python train.py --tokenizer="word" --fusion_encoder_fused_qkv=false --residual_init="scaled_by_depth"
Rows from block 7 of the audio encoder, named by matrix and row number. Each number is 200 + 40 x the weight over its row's rms, rounded and kept within 0 to 999. All counts start at 0. After the name is the row's rms in percent of the matrix's.
# conv: 3x3 conv (encoder.blocks.7.conv.weight, 192x192x3x3), inputs 174-179, a 3x3 kernel for each
conv.38,094,152,190,206,235,208,178,208,223,193,156,169,181,171,140,175,215,216,199,148,187,205,221,273,266,271,246,230,140,144,141,177,207,187,172,268,201,212,210,210,222,201,165,259,262,284,137,158,154,209,206,207,93,77,164
conv.39,097,222,190,190,228,242,258,263,219,171,193,213,236,189,206,190,199,188,202,188,203,185,145,140,155,200,195,189,174,139,139,272,243,218,178,189,217,202,207,153,150,141,150,188,164,165,345,289,248,185,142,73,194,198,185
conv.40,105,263,263,259,256,227,223,203,214,207,204,193,191,153,170,168,194,181,200,229,229,206,141,194,238,131,141,167,257,246,236,137,136,162,278,218,238,237,248,271,192,210,222,136,182,172,214,198,199,153,149,172,136,124,171
conv.41,105,158,193,219,156,215,252,194,189,183,165,189,150,213,232,253,213,261,261,187,188,215,204,198,219,211,183,166,163,181,165,151,205,194,208,207,216,208,245,284,182,225,248,221,207,173,150,167,183,185,164,165,188,164,167
conv.42,098,247,220,195,283,247,196,139,174,184,256,232,193,110,127,138,224,205,181,216,200,203,260,297,283,221,194,188,194,165,136,228,220,198,239,229,233,173,216,184,182,166,165,217,189,223,172,239,217,138,127,191,136,187,216
conv.43,100,153,182,130,274,218,281,128,236,203,193,137,136,167,137,97,183,224,252,160,156,212,238,210,151,164,192,223,222,121,136,212,169,148,205,173,207,239,292,310,222,277,249,238,216,240,271,211,223,177,159,114,135,221,200
conv.44,094,165,205,177,221,225,197,128,145,187,186,182,182,223,247,256,214,209,210,133,186,244,214,209,207,157,158,183,194,225,188,220,231,176,234,208,193,161,215,282,205,211,198,204,209,171,157,204,199,198,193,213,292,326,295
conv.45,113,128,107,125,265,242,254,177,150,159,192,172,156,167,176,186,201,206,217,268,277,282,175,164,144,217,188,156,176,97,54,195,185,217,236,212,191,218,241,247,228,246,232,232,218,185,204,220,219,167,182,224,155,159,155
conv.46,099,215,175,196,228,215,177,211,259,262,171,198,203,138,94,88,172,223,232,248,252,238,236,252,224,214,193,177,159,157,154,222,198,208,174,190,180,134,151,155,165,164,167,186,177,167,162,180,219,202,214,205,183,191,229
conv.47,100,249,190,178,245,254,219,197,203,223,138,177,200,205,176,183,123,153,204,222,260,251,204,177,162,236,176,153,268,273,241,304,207,177,251,236,232,215,226,241,174,183,238,153,153,165,135,137,170,224,207,162,151,215,240
conv.48,102,197,186,202,220,231,264,253,218,174,155,150,146,190,193,200,125,149,178,86,100,116,194,185,202,160,135,139,263,214,135,247,275,275,208,225,232,221,209,159,152,160,154,226,244,260,210,232,210,147,150,212,218,215,237
conv.49,099,202,247,279,126,246,183,236,214,191,155,175,201,160,146,162,168,195,179,220,193,176,173,152,120,175,217,249,128,176,232,182,185,236,170,169,169,216,230,261,223,205,196,144,156,218,245,224,250,187,200,181,235,203,193
conv.50,100,170,249,299,208,188,268,105,227,196,166,178,203,143,169,159,200,178,178,249,274,291,182,219,215,142,144,157,139,161,204,176,206,191,213,226,181,205,206,282,210,203,249,142,132,208,190,245,204,290,227,217,207,233,319
conv.51,099,194,224,176,146,99,138,98,147,146,194,221,220,181,200,211,117,145,163,217,223,213,191,239,276,170,186,204,166,201,174,236,239,229,182,209,225,262,228,204,119,173,180,252,243,221,211,214,233,187,222,276,247,264,229
conv.52,097,210,240,221,245,226,188,224,143,85,146,87,57,152,167,167,175,207,227,255,218,191,214,211,196,307,268,237,219,200,170,127,166,168,231,214,229,189,210,209,176,157,159,220,230,225,225,212,213,320,277,259,134,107,128
conv.53,097,242,196,195,164,160,170,137,159,152,252,234,254,277,243,232,215,219,204,211,223,197,217,208,221,155,206,198,215,174,192,229,201,189,161,160,162,218,160,92,184,188,184,193,184,185,193,194,220,183,147,235,197,174,151
conv.54,109,147,193,165,153,177,121,227,216,205,118,80,89,217,185,209,197,192,194,215,191,173,246,207,178,175,198,209,157,125,156,220,197,198,254,175,170,170,191,239,230,213,230,209,163,167,235,231,225,243,280,266,180,220,200
conv.55,101,167,126,140,263,239,252,217,213,233,256,218,214,203,186,197,242,235,257,176,196,196,254,231,244,265,234,198,205,188,195,182,183,219,207,184,191,187,180,228,233,256,205,147,176,200,216,219,200,241,226,194,180,212,206
conv.56,098,200,264,276,294,226,148,200,219,202,267,220,208,224,208,235,161,185,117,236,223,259,184,202,173,238,198,179,186,172,217,154,209,137,195,119,141,197,117,184,214,265,257,160,219,198,198,178,128,144,204,200,303,304,294
conv.57,105,274,286,201,146,203,181,263,277,259,222,250,270,187,181,114,145,202,215,192,228,199,206,236,271,291,250,214,164,231,239,202,242,234,121,192,165,221,262,236,198,213,203,121,126,124,252,181,190,137,204,227,242,272,264
conv.58,094,213,192,155,161,175,199,194,200,220,173,201,198,266,227,205,249,242,207,182,169,146,149,163,147,184,201,158,171,181,184,188,189,123,242,237,234,211,247,250,230,196,187,255,259,251,190,198,210,210,245,173,209,224,212
conv.59,101,198,234,227,175,164,166,176,216,213,253,275,286,133,143,162,188,143,166,176,183,202,178,134,104,189,194,178,280,272,297,253,217,214,179,135,163,147,165,165,158,150,132,178,214,228,146,180,169,261,161,239,220,205,206
conv.60,094,164,241,257,209,179,221,209,177,188,158,169,158,159,206,191,216,225,227,170,168,153,126,151,190,185,146,148,246,235,242,104,135,175,241,221,194,152,155,105,174,161,227,140,196,268,234,242,241,130,139,237,275,214,216
conv.61,104,228,228,199,200,153,176,244,266,330,142,139,175,186,205,233,241,210,170,200,228,227,283,224,197,236,212,229,209,231,287,145,176,193,188,148,168,170,163,134,194,209,193,181,177,266,147,158,220,154,172,207,257,278,272
conv.62,104,121,159,207,151,199,203,208,199,205,167,174,151,277,253,289,201,209,203,147,128,167,234,214,216,176,163,199,266,265,243,187,148,214,177,187,141,191,211,200,203,200,226,169,149,136,207,209,187,248,240,235,244,227,181
conv.63,096,169,170,204,263,296,281,165,161,212,169,166,154,228,222,230,177,194,170,148,151,142,261,254,279,158,171,180,208,234,231,240,204,203,165,203,193,226,207,190,210,230,240,120,177,149,268,223,193,178,149,201,154,180,128
conv.64,100,232,229,214,216,199,160,224,213,188,225,252,257,173,186,165,200,220,220,166,153,143,146,166,133,214,215,216,188,232,250,335,281,253,232,260,259,181,224,209,184,219,212,245,267,230,210,202,214,217,186,166,237,218,196