Rows from block 4 of the audio encoder of a small audio-text matching model, named by matrix and row number. Each number is 500 + 40 x the weight over its row's rms, rounded and kept within 0 to 999. All counts start at 0. Numbers have three digits each. After the name is the row's rms in percent of the matrix's.
After each channel's rows are labels from the 100 clips, of 14976, where the channel reaches its highest value: "responds to" is what is common among them; "peak in band" is the frequency band that holds the peak. Only what is clearly more common there than usual is listed. The data: single notes of musical instruments (NSynth).
# conv: 3x3 conv (encoder.blocks.4.conv.weight, 96x96x3x3, each kernel summed), inputs 0-47

conv.29 085:499475473506460520423537488503533464541461467492442486511438505527470517555597479518433501449501466476515493527444484441542466489458486456499574
responds to: octave 5; pitch class E; note: E5; pitch class A
peak in band: 500 to 1000 Hz; 1000 to 2000 Hz

conv.68 115:481474495475470477524433533465502496500459553453514517449537517503463504539474564469463495516453497565506486427521478515544492471515531498450493
responds to: octave 5; pitch class E; octave 6
peak in band: 1000 to 2000 Hz; 500 to 1000 Hz

conv.20 113:472487487524500490488527501500501483534494410551558521591559546497496521534457464524523462445525488459549504465475465531523574442558512552511508
responds to: octave 5; octave 6; pitch class D#; note: D#5
peak in band: 0 to 250 Hz

conv.83 095:479527485514479494446504502492480471511493481477448510482550496561534549492456497517537548482456492488470562484527537458493476513509511474476529
responds to: octave 2; keyboard
peak in band: 0 to 250 Hz

conv.14 111:500569504472517490471532507522476591469547447468474424522479507506452513529507468521468565421444507506470508465528468498483521508504512502483487
responds to: octave 6; octave 7
peak in band: 500 to 1000 Hz

conv.25 107:480513445533476445523441494472509483543473455531550487476450475434556441475529492469436458523499490474472531567576490551515492514502513477525464
responds to: octave 5; pitch class A#; pitch class D#
peak in band: 500 to 1000 Hz

conv.80 090:571477471447562507433468470460507536471488515565524470507485468484483459438488467498509568552429427433502531435545520533474489534483555399458492
responds to: octave 5; pitch class E; note: E5; pitch class B
peak in band: 500 to 1000 Hz

conv.36 084:498496489559536517512519504499531485555506532514447496478523469487479469570491473490554559433467490564485483618565508472559517558582531504525413
responds to: octave 6
peak in band: 1000 to 2000 Hz

conv.82 118:433447511435496465536485492412466494569456483521459461451490483519458473518539498464467482495438563559451469462488496460487532406420433460491442
responds to: octave 5; pitch class D#; note: D#5
peak in band: 0 to 250 Hz

conv.50 086:504536479488522503507478520533475507472454457451470514460455501474532536606496480444551434518542501517445498413413452467587439478471443473502531
responds to: octave 5
peak in band: 500 to 1000 Hz

conv.15 114:490496492553447516504454532581471489535511481439478471478519467509589485501487506473373506518509466474473431545571504466464470503485523451538464
responds to: octave 5; pitch class D#; note: D#5
peak in band: 1000 to 2000 Hz

conv.70 114:516490525519533518501504569430470514523500554526450517478550483548476430483481537483557491479554531458510528525553510542446518522481460492449536
responds to: octave 2; keyboard
peak in band: 0 to 250 Hz

conv.48 092:518543466506457457503509508527508468528488476527512457541562453505518440474395517478542586544470473486510487572540504408451491455516447465546512
responds to: octave 5
peak in band: 1000 to 2000 Hz

conv.5 109:546495508470456564516501527491500506425466429542497509574527494551528532437483493566477504532510464553538584443517450504456504511482497529440449
responds to: octave 6; guitar; pitch class A#
peak in band: 500 to 1000 Hz

conv.42 118:543526520489463557419445501466450573522493468514470495581526511505452531513472501547491562519458439484544514509527497468453513520462500519479500
responds to: octave 2; keyboard
peak in band: 0 to 250 Hz

conv.66 102:419504525507598537460492470479519530518521499500470523571527535491500540509499540620593543454473517569544516485461495516478491445535541541460424
responds to: octave 5; guitar
peak in band: 0 to 250 Hz; 250 to 500 Hz

conv.78 118:481497471507483517505465540460473620558480503519429496479481495507461481454464504509491528550499508456435513446546529495486519437510492448424438
responds to: octave 2; keyboard
peak in band: 0 to 250 Hz

conv.90 107:506450481544494478526497518495464461559483521504468505484463539462472446507463532499489474499541560501460470499488513528469489464452471418465579
responds to: octave 2
peak in band: 250 to 500 Hz

conv.38 089:464530460528483481538547509406537391425506488472593475476467489482568496519473501498475408538453480554463421494533457525592499534490539512538483
responds to: octave 5; octave 4
peak in band: 500 to 1000 Hz

conv.95 098:464516505442539499532561448489478616460571476497476541505506483478493449459453529510511486481476450554472516477415475528504523467521508505424477
responds to: octave 6; pitch class B; organ
peak in band: 1000 to 2000 Hz

conv.18 092:514450555544436490497505418526472495524494494444450462504520505516531522539556492502474466530429449498498507448545481556532483450462575469497515
responds to: octave 6; octave 7
peak in band: 1000 to 2000 Hz

conv.55 106:408492468496502463509524506469462500502560493478423526542446507468439540498507567496435470415521556502498436450449534561510523498480464511508396
responds to: octave 5; pitch class F#; note: F#5
peak in band: 0 to 250 Hz

conv.88 091:540500469590500508591498584620523549542438430476487465480504510480503473519495491504426499541561511516485514496534433517507412488511528460514426
responds to: octave 5; octave 6; pitch class E; note: E5
peak in band: 1000 to 2000 Hz

conv.30 117:482477438519575527458454490533499485465439471490531523496517559442462481471526483453475442384477560466525438485477547589512475508548547490457438
responds to: octave 6; octave 7
peak in band: 1000 to 2000 Hz

conv.37 085:458584523462559505483433451438490536476505481493435545532521521445532526488516541504481455461529504464522487497404478502559507483455519527472425
responds to: octave 6; mallet; octave 7
peak in band: 1000 to 2000 Hz

conv.19 109:482437466475445488535454459465549518556503455487407464482448468479478524439408519473480486454529520437509488468426507484447488447445477477474497
responds to: octave 2; keyboard
peak in band: 0 to 250 Hz

conv.13 105:521486499476468495469510422472555401532468484533461451502532560476470537508492522562481475539442568523471493437508475518457547485508480537477404
responds to: octave 5; octave 7
peak in band: 250 to 500 Hz

conv.51 099:505489577427507521518553507495484443494533475496514447555503534501500500436464477535483493490494454496523534462473490495506469531514455473452421
responds to: octave 6; octave 7
peak in band: 2000 to 4000 Hz

conv.47 108:540441536485493476437525566509436482476542518544521515549482496471475503518463509524528595505495494519514554491618501503539539483521436540521507
responds to: octave 5; pitch class E; octave 7; pitch class A
peak in band: 500 to 1000 Hz

conv.58 092:490416498504483536529432478542518582630483539507425456519508496506426552424445484513504403513425476512485490459498495511425463474507479497519437
responds to: octave 2; keyboard
peak in band: 0 to 250 Hz

conv.27 092:513504444464525506457481520429365438498558487541466528462503454478474466538521500478505499487415432456505570530458479462551458590467423468460477
responds to: octave 6; pitch class C; octave 7; note: C6
peak in band: 500 to 1000 Hz

conv.49 106:499527449499510489469464502442488466469517450504581507586520502544467543494494493522509564484470517513594473432516483474416484470588523440458495
responds to: octave 6
peak in band: 500 to 1000 Hz

conv.74 109:535529498436488452485531539503528546548462464471616451517509512506477525500432490483537568464458490507481465496429511480466470411483516492468612
responds to: octave 2; keyboard
peak in band: 0 to 250 Hz

conv.54 085:597500448557480474502509503596504440473483593479514483487592472541496517511453458506551531540426452501445522491518577382513479455493484450551587
responds to: octave 2; keyboard
peak in band: 0 to 250 Hz

conv.22 101:539546489537485503494422484508520450474505468521424527452463516462495473452530470476532417492475549492472454529413506550607533582526568506452547
responds to: octave 6; pitch class E; octave 7; pitch class A
peak in band: 1000 to 2000 Hz

conv.34 098:548477533493478495439546534508467528539489543471528500479519531493421565466485459475570534538488471474520530450483511420492449474471487527524566
responds to: octave 2; keyboard
peak in band: 0 to 250 Hz

conv.75 113:516457461452521518492526474464516461504469478500517463463502483545446458470501452502413524414500587522412443432447487484445481463450504409536491
responds to: octave 5; organ; pitch class D; note: D5
peak in band: 0 to 250 Hz

conv.65 098:466516584490486473446465543491489584489484446492516511457490439457566485437559528487404555492480517494491407490482533466515511536502515484543416
responds to: octave 5; pitch class E; note: E5
peak in band: 500 to 1000 Hz

conv.28 095:485527482550523509502501544504472571519490467469526526558505505518462471519557494532503451454542543542564482473530484589539490541519625515453535
responds to: octave 5
peak in band: 500 to 1000 Hz