From a checkpoint of a small audio-text matching model: log mel input, 2800 steps.
Rows from block 4 of the audio encoder of a small audio-text matching model, named by matrix and row number. Each number is 128 + 32 x the weight over its row's rms, rounded and kept within 0 to 255. All counts start at 0. Numbers have three digits each.
After each channel's rows are labels from the 100 clips, of 14976, where the channel reaches its highest value: "responds to" is what is common among them; "peak in band" is the frequency band that holds the peak. Only what is clearly more common there than usual is listed. The data: single notes of musical instruments (NSynth).
# conv: 3x3 conv (encoder.blocks.4.conv.weight, 96x96x3x3, each kernel summed), inputs 0-47

conv.56:079120092173124145097121086108105149116172115087053119154101111125061133136146141183149123118111133121118097109101150147122111139085098134173148
responds to: octave 7; octave 6; mallet
peak in band: 2000 to 4000 Hz

conv.63:111156141159103108127110089117188117199166069122132124140081106138172135126142128113150077099209136142146105154133087112108138097095140092164110
responds to: octave 7; mallet
peak in band: 2000 to 4000 Hz

conv.17:097071098079078074157125176115103129151122099119184101074097115085093095110085092108098135200126100113098113067196095102102117148122117108113089
responds to: octave 4; pitch class C#; note: C#4
peak in band: 500 to 1000 Hz

conv.24:094090134139102113150041080118164137177127106104105166127170104099080140186130151140196140120114105140119122067163160146091132091101093140085138
responds to: octave 7
peak in band: 2000 to 4000 Hz

conv.69:141158115171094135121186145113109102075139064094161090113111147121112171093124116114126187073147083094111145145155145152153113140115121091143145
responds to: pitch class D#; mallet; octave 7
peak in band: 0 to 250 Hz

conv.71:121134108122165113099085097086159130123099137107154126106109124117080165085126096132142091142096078119109097113116162109076130107152164138058162
responds to: octave 2; bass; octave 1
peak in band: 250 to 500 Hz

conv.41:132109074124141070123111076154077160102089117111165128081122088157086188107123144134153132186077130085086106148070145107114136122123136091117122
responds to: electronic; octave 2; octave 1; organ
peak in band: 0 to 250 Hz

conv.16:113088058125104134157120102119121119152151108137163136117110132151161111196107150118077136149119158143116177115162160105133129137132171150107160
responds to: pitch class G#; octave 7
peak in band: 1000 to 2000 Hz

conv.7:124117140127080124133045104085102119108134093063090088103114137134158094147126112085111139055115110169123137133090132131172132102070177107141084
responds to: octave 4; octave 5; pitch class A
peak in band: 250 to 500 Hz; 500 to 1000 Hz

conv.3:154079138124112131126161150127201119079136178133108123131173135140188134143117134125167178123164133108133096118125156139153116136089102128110157
responds to: octave 5; pitch class G; note: G5
peak in band: 1000 to 2000 Hz

conv.61:109141115123126112110092130074112058084091092165131121131086097140161117183107149137093064113156107163110140108134112107143130091137128089191108
responds to: octave 3; pitch class A; note: A3; instrument family: mallet
peak in band: 0 to 250 Hz

conv.46:140115081099130142159126114142121120177122129141122075158190102087107134119076091124130101054076117139107154063090087121088159101124136131144110
responds to: pitch class D#
peak in band: 500 to 1000 Hz

conv.39:125122139184149151122147161103123147104131080150162137120116113120159146122105117139117113109144121130111118116041141102120123159165079068176128
responds to: synthetic; octave 7; octave 6; pitch class F#
peak in band: 2000 to 4000 Hz

conv.45:137142099129122119216129110181141171154170100094174093104110134110147127124152127113031180160139159136099159080150106126155112150153174122093129
responds to: octave 5; pitch class E; note: E5; keyboard
peak in band: 500 to 1000 Hz

conv.72:102129108131130080149066086131111150170129163070073130123150117180114153098081151182150129070103140115119150078123141120159156121080158084114127
responds to: octave 6; instrument family: mallet; pitch class C; octave 8
peak in band: 2000 to 4000 Hz; 1000 to 2000 Hz

conv.94:095156118057193119081068136132142163102130106147130114118105149123105118136112169165100148092065109120172114131094118157097125173107106127115163
responds to: synthetic; octave 5; pitch class A#; pitch class: F
peak in band: 0 to 250 Hz

conv.23:099210108157126121119146147057131093058161143158159110089146109114160149132106109113128116160116079114080149151234132197188119154160131092170139
responds to: synthetic; bass; octave 6; octave 7
peak in band: 1000 to 2000 Hz

conv.86:115113104100116113093079141152124095147130092145081154098108144112120112122186141120131160158082085107100176086200095151073130134181125156124113
responds to: octave 7; pitch class C; note: C7
peak in band: 1000 to 2000 Hz

conv.6:127115155139120179105150120116110105120102065146055119186150184133139052155150121163140160134143105176169125157145135134114128206136134164143103
responds to: octave 0
peak in band: 1000 to 2000 Hz

conv.4:176114136202080111115129171139134056138127108092149147139112110108103201137166123145162172125078069157105126167116093102080096107172088142156107
responds to: pitch class D; note: D5; pitch class G#; note: G#4
peak in band: 500 to 1000 Hz

conv.73:126131128112100075119076122132151126096070108150101117088120107103144117131112120149141097125151149076131094103133116115105146130121071122095061
responds to: octave 4; pitch class D#; note: D#4
peak in band: 0 to 250 Hz

conv.53:206097120120129124146099135144114172099111126068114119119173119157129171146147147130070184092116104150111130102153124106126118147151211142199086
responds to: pitch class B; pitch class D#; note: D#5; note: B4
peak in band: 500 to 1000 Hz

conv.44:121134132100108136173151116169118077113091088107087095120121115105155082118077104108148135062154113122107150178093107077163115124124093126145117
responds to: octave 5; pitch class D; note: D5; reed
peak in band: 500 to 1000 Hz; 1000 to 2000 Hz

conv.64:133138156110131166163137071145122134115059143170149197204073135103084101121120119124160100118121131119196136144130165173110144140144155221127049
responds to: octave 6
peak in band: 0 to 250 Hz; 250 to 500 Hz

conv.62:096153074121169112082155153102153120048160115150107118091090119119226150132149149115097181105170114147095122176129121123154145059186070087156108
responds to: octave 6; pitch class G; note: G5
peak in band: 1000 to 2000 Hz; 500 to 1000 Hz

conv.31:117131111147173141135116177084111091156150123132116119122130134140180157093139134127118124128141115082110150086166107118090066092120098126115058
responds to: octave 7; octave 6
peak in band: 0 to 250 Hz

conv.84:198169096121104131124150140159125098088129141092173128100150118116123074101156097125181126137057119143099142139175107103103121151133177115108157
responds to: electronic; octave 2; keyboard; octave 1
peak in band: 250 to 500 Hz

conv.26:173132140130105151148143155111135141172143146135173112131143115184137128145172142169224165190132098096158134115121110094111119087129117117145134
responds to: mallet; octave 4; pitch class E
peak in band: 1000 to 2000 Hz

conv.32:104100153120172156106104128074100115041089126131066130079128177141114120084097093099148116113124175065128102154091207177043148118170127130118096
responds to: octave 6
peak in band: 500 to 1000 Hz

conv.87:196139147101114177145150100121075158110164139174112114168070098121126127129151184177132115064092083091064192109087145093099153096093101121129128
responds to: octave 6; octave 7; pitch class C
peak in band: 500 to 1000 Hz

conv.21:131170135150140103134111151132141101102139107166121123123112131133116099163165100112164182145116133204101190114160089077148107175150120083140130
responds to: octave 7
peak in band: 2000 to 4000 Hz

conv.8:103152125090125113085159104117121068033160186136097112102106135150103149089099114142157171152089144147113157186118131082131135195158059133152181
responds to: synthetic; bass; octave 6; octave 7
peak in band: 1000 to 2000 Hz

conv.1:166080099145064090164187130101116050099142111063106099112097120128141117147096097136081158095155137084088081145103123089144090077097133129161094
responds to: octave 6; pitch class C; octave 7; note: C6
peak in band: 2000 to 4000 Hz

conv.92:147120102122120117067091144156141208139143134128103146131135118106121147170168117103115117111185110080126118202116164102195146061095127146094097
responds to: octave 7; pitch class A
peak in band: 500 to 1000 Hz

conv.76:123131136199143137125129122020132086133133135161166087074092127110123165123113116103094173108159143167097138187148133176130130114153140090138069
responds to: synthetic; octave 7; bass
peak in band: 2000 to 4000 Hz

conv.93:070123131102159113086084087107173091101083123097145141081169153105144217124168120139135100163122144121099126100124135183102107123173166159150100
responds to: octave 6; octave 7; pitch class G
peak in band: 1000 to 2000 Hz

conv.2:156124143119141125069113117115221150153131105103069106151053124057167123192166117157126128106131116145099160174099089113227136138140115142135131
responds to: octave 7; octave 6
peak in band: 1000 to 2000 Hz

conv.40:096114145164115138106072170157122152129161113104120129159143139142197145145139162098138201168152153110158098150145130123092142091175149143164187
responds to: pitch class D#; note: D#3; pitch class: E; note: E5
peak in band: 0 to 250 Hz; 500 to 1000 Hz

conv.59:131109092140108112068142095101146138139149139096052113096162127107092150077104063079111131066104119131112096138129113141099135109111145090096160
responds to: octave 2; keyboard
peak in band: 0 to 250 Hz

conv.10:134146091084084106106155132149178155120097097106121079088085096137135087121148085089117183079099126148106129118140132183107127122144104110098112
responds to: octave 7; pitch class E
peak in band: 500 to 1000 Hz

conv.89:114119079177129076108068195106146066115086071148103096114114126100146134104169121102079148144159120096126173103162176164107109165107104098098106
responds to: octave 7; octave 6; mallet; note: F#7
peak in band: 2000 to 4000 Hz