From a checkpoint of a small audio-text matching model.
Model: 11.9M parameters, encoder widths [48, 96, 192, 384], fusion encoder layers 7.
Rows from block 4 of the audio encoder of a small audio-text matching model, named by matrix and row number. Each number is 128 + 24 x the weight over its row's rms, rounded and kept within 0 to 255. All counts start at 0.
After each channel's rows are labels from the 100 clips, of 14976, where the channel reaches its highest value: "peak in band" is the frequency band that holds the peak. Only what is clearly more common there than usual is listed. The data: single notes of musical instruments (NSynth). In brackets: how many of the 100, against the usual share in percent.
# conv: 3x3 conv (encoder.blocks.4.conv.weight, 96x96x3x3, each kernel summed), inputs 48-95

conv.44 [111 133 130 117 157 145  84 102 101 144  84 121 101 141 133 104 134 134 140 182 176 131 150 106 166 155 144 159  94 112 174 129  81 116 170 115 137 129 158 152 107  73 110 140 100 146 115 104]
peak in band: 500 to 1000 Hz (60 vs 12.5); 1000 to 2000 Hz (40 vs 18.8)

conv.95 [168 126  79 119 104 133 139  77 106 123 109 170 127 119 109  81 143 119 117 106 102 167 149 111  96 164  97 104 163 145 121 121 140 104 117 150 118  68  94 131 139 141 123 137 128  94 125 123]
peak in band: 1000 to 2000 Hz (44 vs 18.8)

conv.42 [ 91  93  84 120 136 153 167 175  80 135 126 106  96 115 105 131 102 117 128 152 162 155 134 123 188 107 177 104 135 160  99 103 141 105 103 126 156 104 111  87 108 154 122 136 126 152 141 113]
peak in band: 0 to 250 Hz (100 vs 12.5)

conv.83 [144 168  98 146 147 166 156 121  88 113 218 109 138 155 128 144 103 151 159 215 138 134 137 130 179 115 133 106 136  82 116 110 125 115  85 127 143 152 161  85 137 108 102 131 133 108 116 128]
peak in band: 0 to 250 Hz (100 vs 12.5)

conv.93 [125 166 149 117 166 147 104 134 128 108 162 158 122 114 165  75 136 102 163 123 144 109 167 121 100 111 163 127 159 125 164 153 121 115 100 118 119  78 101 149 143 104  94 147 110 134 148 133]
peak in band: 1000 to 2000 Hz (54 vs 18.8)

conv.56 [108 119  78 108 116 142 133 118 140 115 130 118 111 123 140 155 114 154  61 167  96 139 129  95 109 163 101  98 161 155 152  82  67 162  93 145 116 142  95 143 123 130 111 120 121  95 130  91]
peak in band: 2000 to 4000 Hz (51 vs 25)

conv.1 [ 97 107 105 122  95 132  99 143 119 122  95 109 112 104 166 143 124 142 168 150 163 142 122 141  88  83 101 114 112 113 158 107  93 135 137 125 169 129 146 120 106 104 112 132 135 133  98 155]
peak in band: 2000 to 4000 Hz (54 vs 25)

conv.70 [133 111 105 175  92 158 178  99 154 138 183 142  85 149 143 143  83  98 117 132 139 141 132 116 175 126 122 114 148  88  73 156 146 149 142 133 106 143  97 105 131 107 113 111 101 104 127  90]
peak in band: 0 to 250 Hz (92 vs 12.5)

conv.50 [100 124 124 157  84 126 135 114 147 113 138  95 143  70 165 119 155 133 110 150 145 119 155 118 120 128 116 139  88 105 179 145 135 134 108 144 117 112 162 133 116  79 106 136 118 149 124 104]
peak in band: 500 to 1000 Hz (70 vs 12.5)

conv.82 [172 123 129 134 101 116  88 122 134 133 143 117 102 119  98 109 106 127 108 142 113 133 116 108 120 102  79 161  97  96 130 115 129  92 102 110 126  98 122 134  90 126  90 146 104  96 146 135]
peak in band: 0 to 250 Hz (51 vs 12.5)

conv.64 [136 112 132 134 124 147  93 139 124 157 163 121 121 104 126 121 140 111 107 155 119 132 135 129 134 112 121  99 120 154 137 138 108 108 110 171 120 127  67 116 102 139 114 135 155 100 189 123]
peak in band: 0 to 250 Hz (43 vs 12.5); 250 to 500 Hz (26 vs 6.2)

conv.49 [ 95 134  87 107 155 121 114 148 123 138 108  93 129 139 147  95 105 103 129 116 152 140 129  94 147 107 196 124  96 160 105 123 155 140 121 112 148  93 120 119 145 149 168 136 120 108  88 155]
peak in band: 500 to 1000 Hz (33 vs 12.5)

conv.51 [ 96 103  83  87 160 162 126 192  59 119  77 106 150 136 142 118 114  84 134  96 119 164 104  98 121 141 114 152 136 158 107 138 136 148 141 100 187 142 116 118 112 142 115 117 151 118 130 132]
peak in band: 2000 to 4000 Hz (67 vs 25)

conv.37 [131  98 153 103 133 129 135 120  91 143 167 107 133 104 112  70 151 118 103 117 114 135 166 132 113 120 123 155 163  80 136 102  81  86  77 123 148 147 150 110 138 139 119 162 124 100 138 139]
peak in band: 1000 to 2000 Hz (44 vs 18.8)

conv.48 [190 106 119 135 100 132  68 109 144 118 113 118 113  77 122 134 136 128 101 145 128 158 127 145 112 132 178 170 157 137 133 100 133 115 141 134 175 120 127 155 158 123 126 132 139 137  93 151]
peak in band: 1000 to 2000 Hz (50 vs 18.8)

conv.13 [114 104 128 159 129 167 115 160 101 128  91  94 115 137  94 111 110  94 145 148 104 142 133 143 174 109 164 146 107 151 116 113 122 110 125 124 123 164 109  74 135 160  81 149 112  94 139 127]
peak in band: 250 to 500 Hz (30 vs 6.2)

conv.32 [ 95 141 113 128 151 105  92 104 102  96 114  99 141 135 120 108 111 107 113 130 165 112 131 169 123 101 143 146 128  99 153 117 135 132  95 102 101 152 158 122 121 103 112 136 136 148 123 125]
peak in band: 500 to 1000 Hz (55 vs 12.5)

conv.58 [ 93 107 113 164 103 135 122  92 127 117 133 128 121 130  91 123 111 158 121 154 144 117 133 130 120 128 150 136 132  97 136 106 104  94 100 135 108 146 139  80 146 102 106 136 142 133 121 160]
peak in band: 0 to 250 Hz (100 vs 12.5)

conv.22 [125 146 142 124 153  86 103 118 123 136 144 125 130 150 141 128 133 106 114 155  69 105 119 178 167 109 130 128 113 124 154 151 117 119 144 105 106 110 148 148 127 146 144 136 140 112 187 147]
peak in band: 1000 to 2000 Hz (41 vs 18.8)

conv.29 [136 170 149 151 150 114 120 140 108 134 154 120 171 100 127 135 118  95  83 120  92 137 138 140 134  69 101  68 151 138 118 147  76  73 129 145 135 124 124 143 134  94 100 117 118 113 124 111]
peak in band: 500 to 1000 Hz (47 vs 12.5); 1000 to 2000 Hz (40 vs 18.8)

conv.18 [107 134 144 110 126 128 127 144 147 123 165  94 138  87 150  99 142 109 112  69 150 127  92 124  68 163 167  71 165 149 158 176 101 127 113 129 130 148 140 136 127 133  95 114 147 133 107 115]
peak in band: 1000 to 2000 Hz (45 vs 18.8)

conv.75 [135 136 129 176 119 105 124 133 113 158  99  93 123 113 107 116 105 136  56 117 118 107 128 137 135 104  86 167 123 154 120 135 184 124 146 134 122 111 143 130 146 160 126 146 133 108 123 124]
peak in band: 0 to 250 Hz (47 vs 12.5)

conv.72 [126 107 123  84 102 156 142 142 126 111 123  98 164 115 161  87 101  88 121  61  84  93 131 136 134 108 123 150 144 114 115 114 130 111 121 159 127 164  70 125 104 134 110 144  99 118 123 134]
peak in band: 2000 to 4000 Hz (50 vs 25); 1000 to 2000 Hz (47 vs 18.8)

conv.87 [124 109 115 118 127 113 132 103 106 163 103 133 160 136 108  95 118 111 115 157 120 134 141 136 136 127 164 153 172 153 107 125 122 107  98  83 168 111 109 127 131 148 158 161 109 156  86 127]
peak in band: 500 to 1000 Hz (40 vs 12.5)

conv.62 [ 83 146 115 146  96 113 116 124 114 117 123 141  98 158 152 163 137 117 183 145 117 121 133 129 128 128 100 107 105 131 115 100 109 142 139 149 141 141 120 167  90 116 113 130 116 168 106 128]
peak in band: 1000 to 2000 Hz (45 vs 18.8); 500 to 1000 Hz (33 vs 12.5)

conv.20 [126  92 139 105 115 171 117 147 103 121 147  95 113 119 133  81 130 121 120 117 114  77 130 129 130 127 118 134  95  80 102 126 105 114  86  46 132 101 124 136 141 152 105 131  83 135 162 118]
peak in band: 0 to 250 Hz (33 vs 12.5)

conv.86 [134 110 147  84 110 111 126  95 129 128 111 165 138 138 133 145 171 166 125 141 167  96 108 133 170 116 158 172 144 110 185 121 124 119  72 125 152 123 130 141 149 141 159 159 133 115 133  74]
peak in band: 1000 to 2000 Hz (45 vs 18.8)

conv.30 [101 123  94  93 131 127 116 131 112  91 108 126 115 127 113 133 139 132 111  79 141 113  99 165 140 110 126 139 127  99 132 160 136  92 117 158 109 124  74 114 158 128 138 142 148 107 178 113]
peak in band: 1000 to 2000 Hz (42 vs 18.8)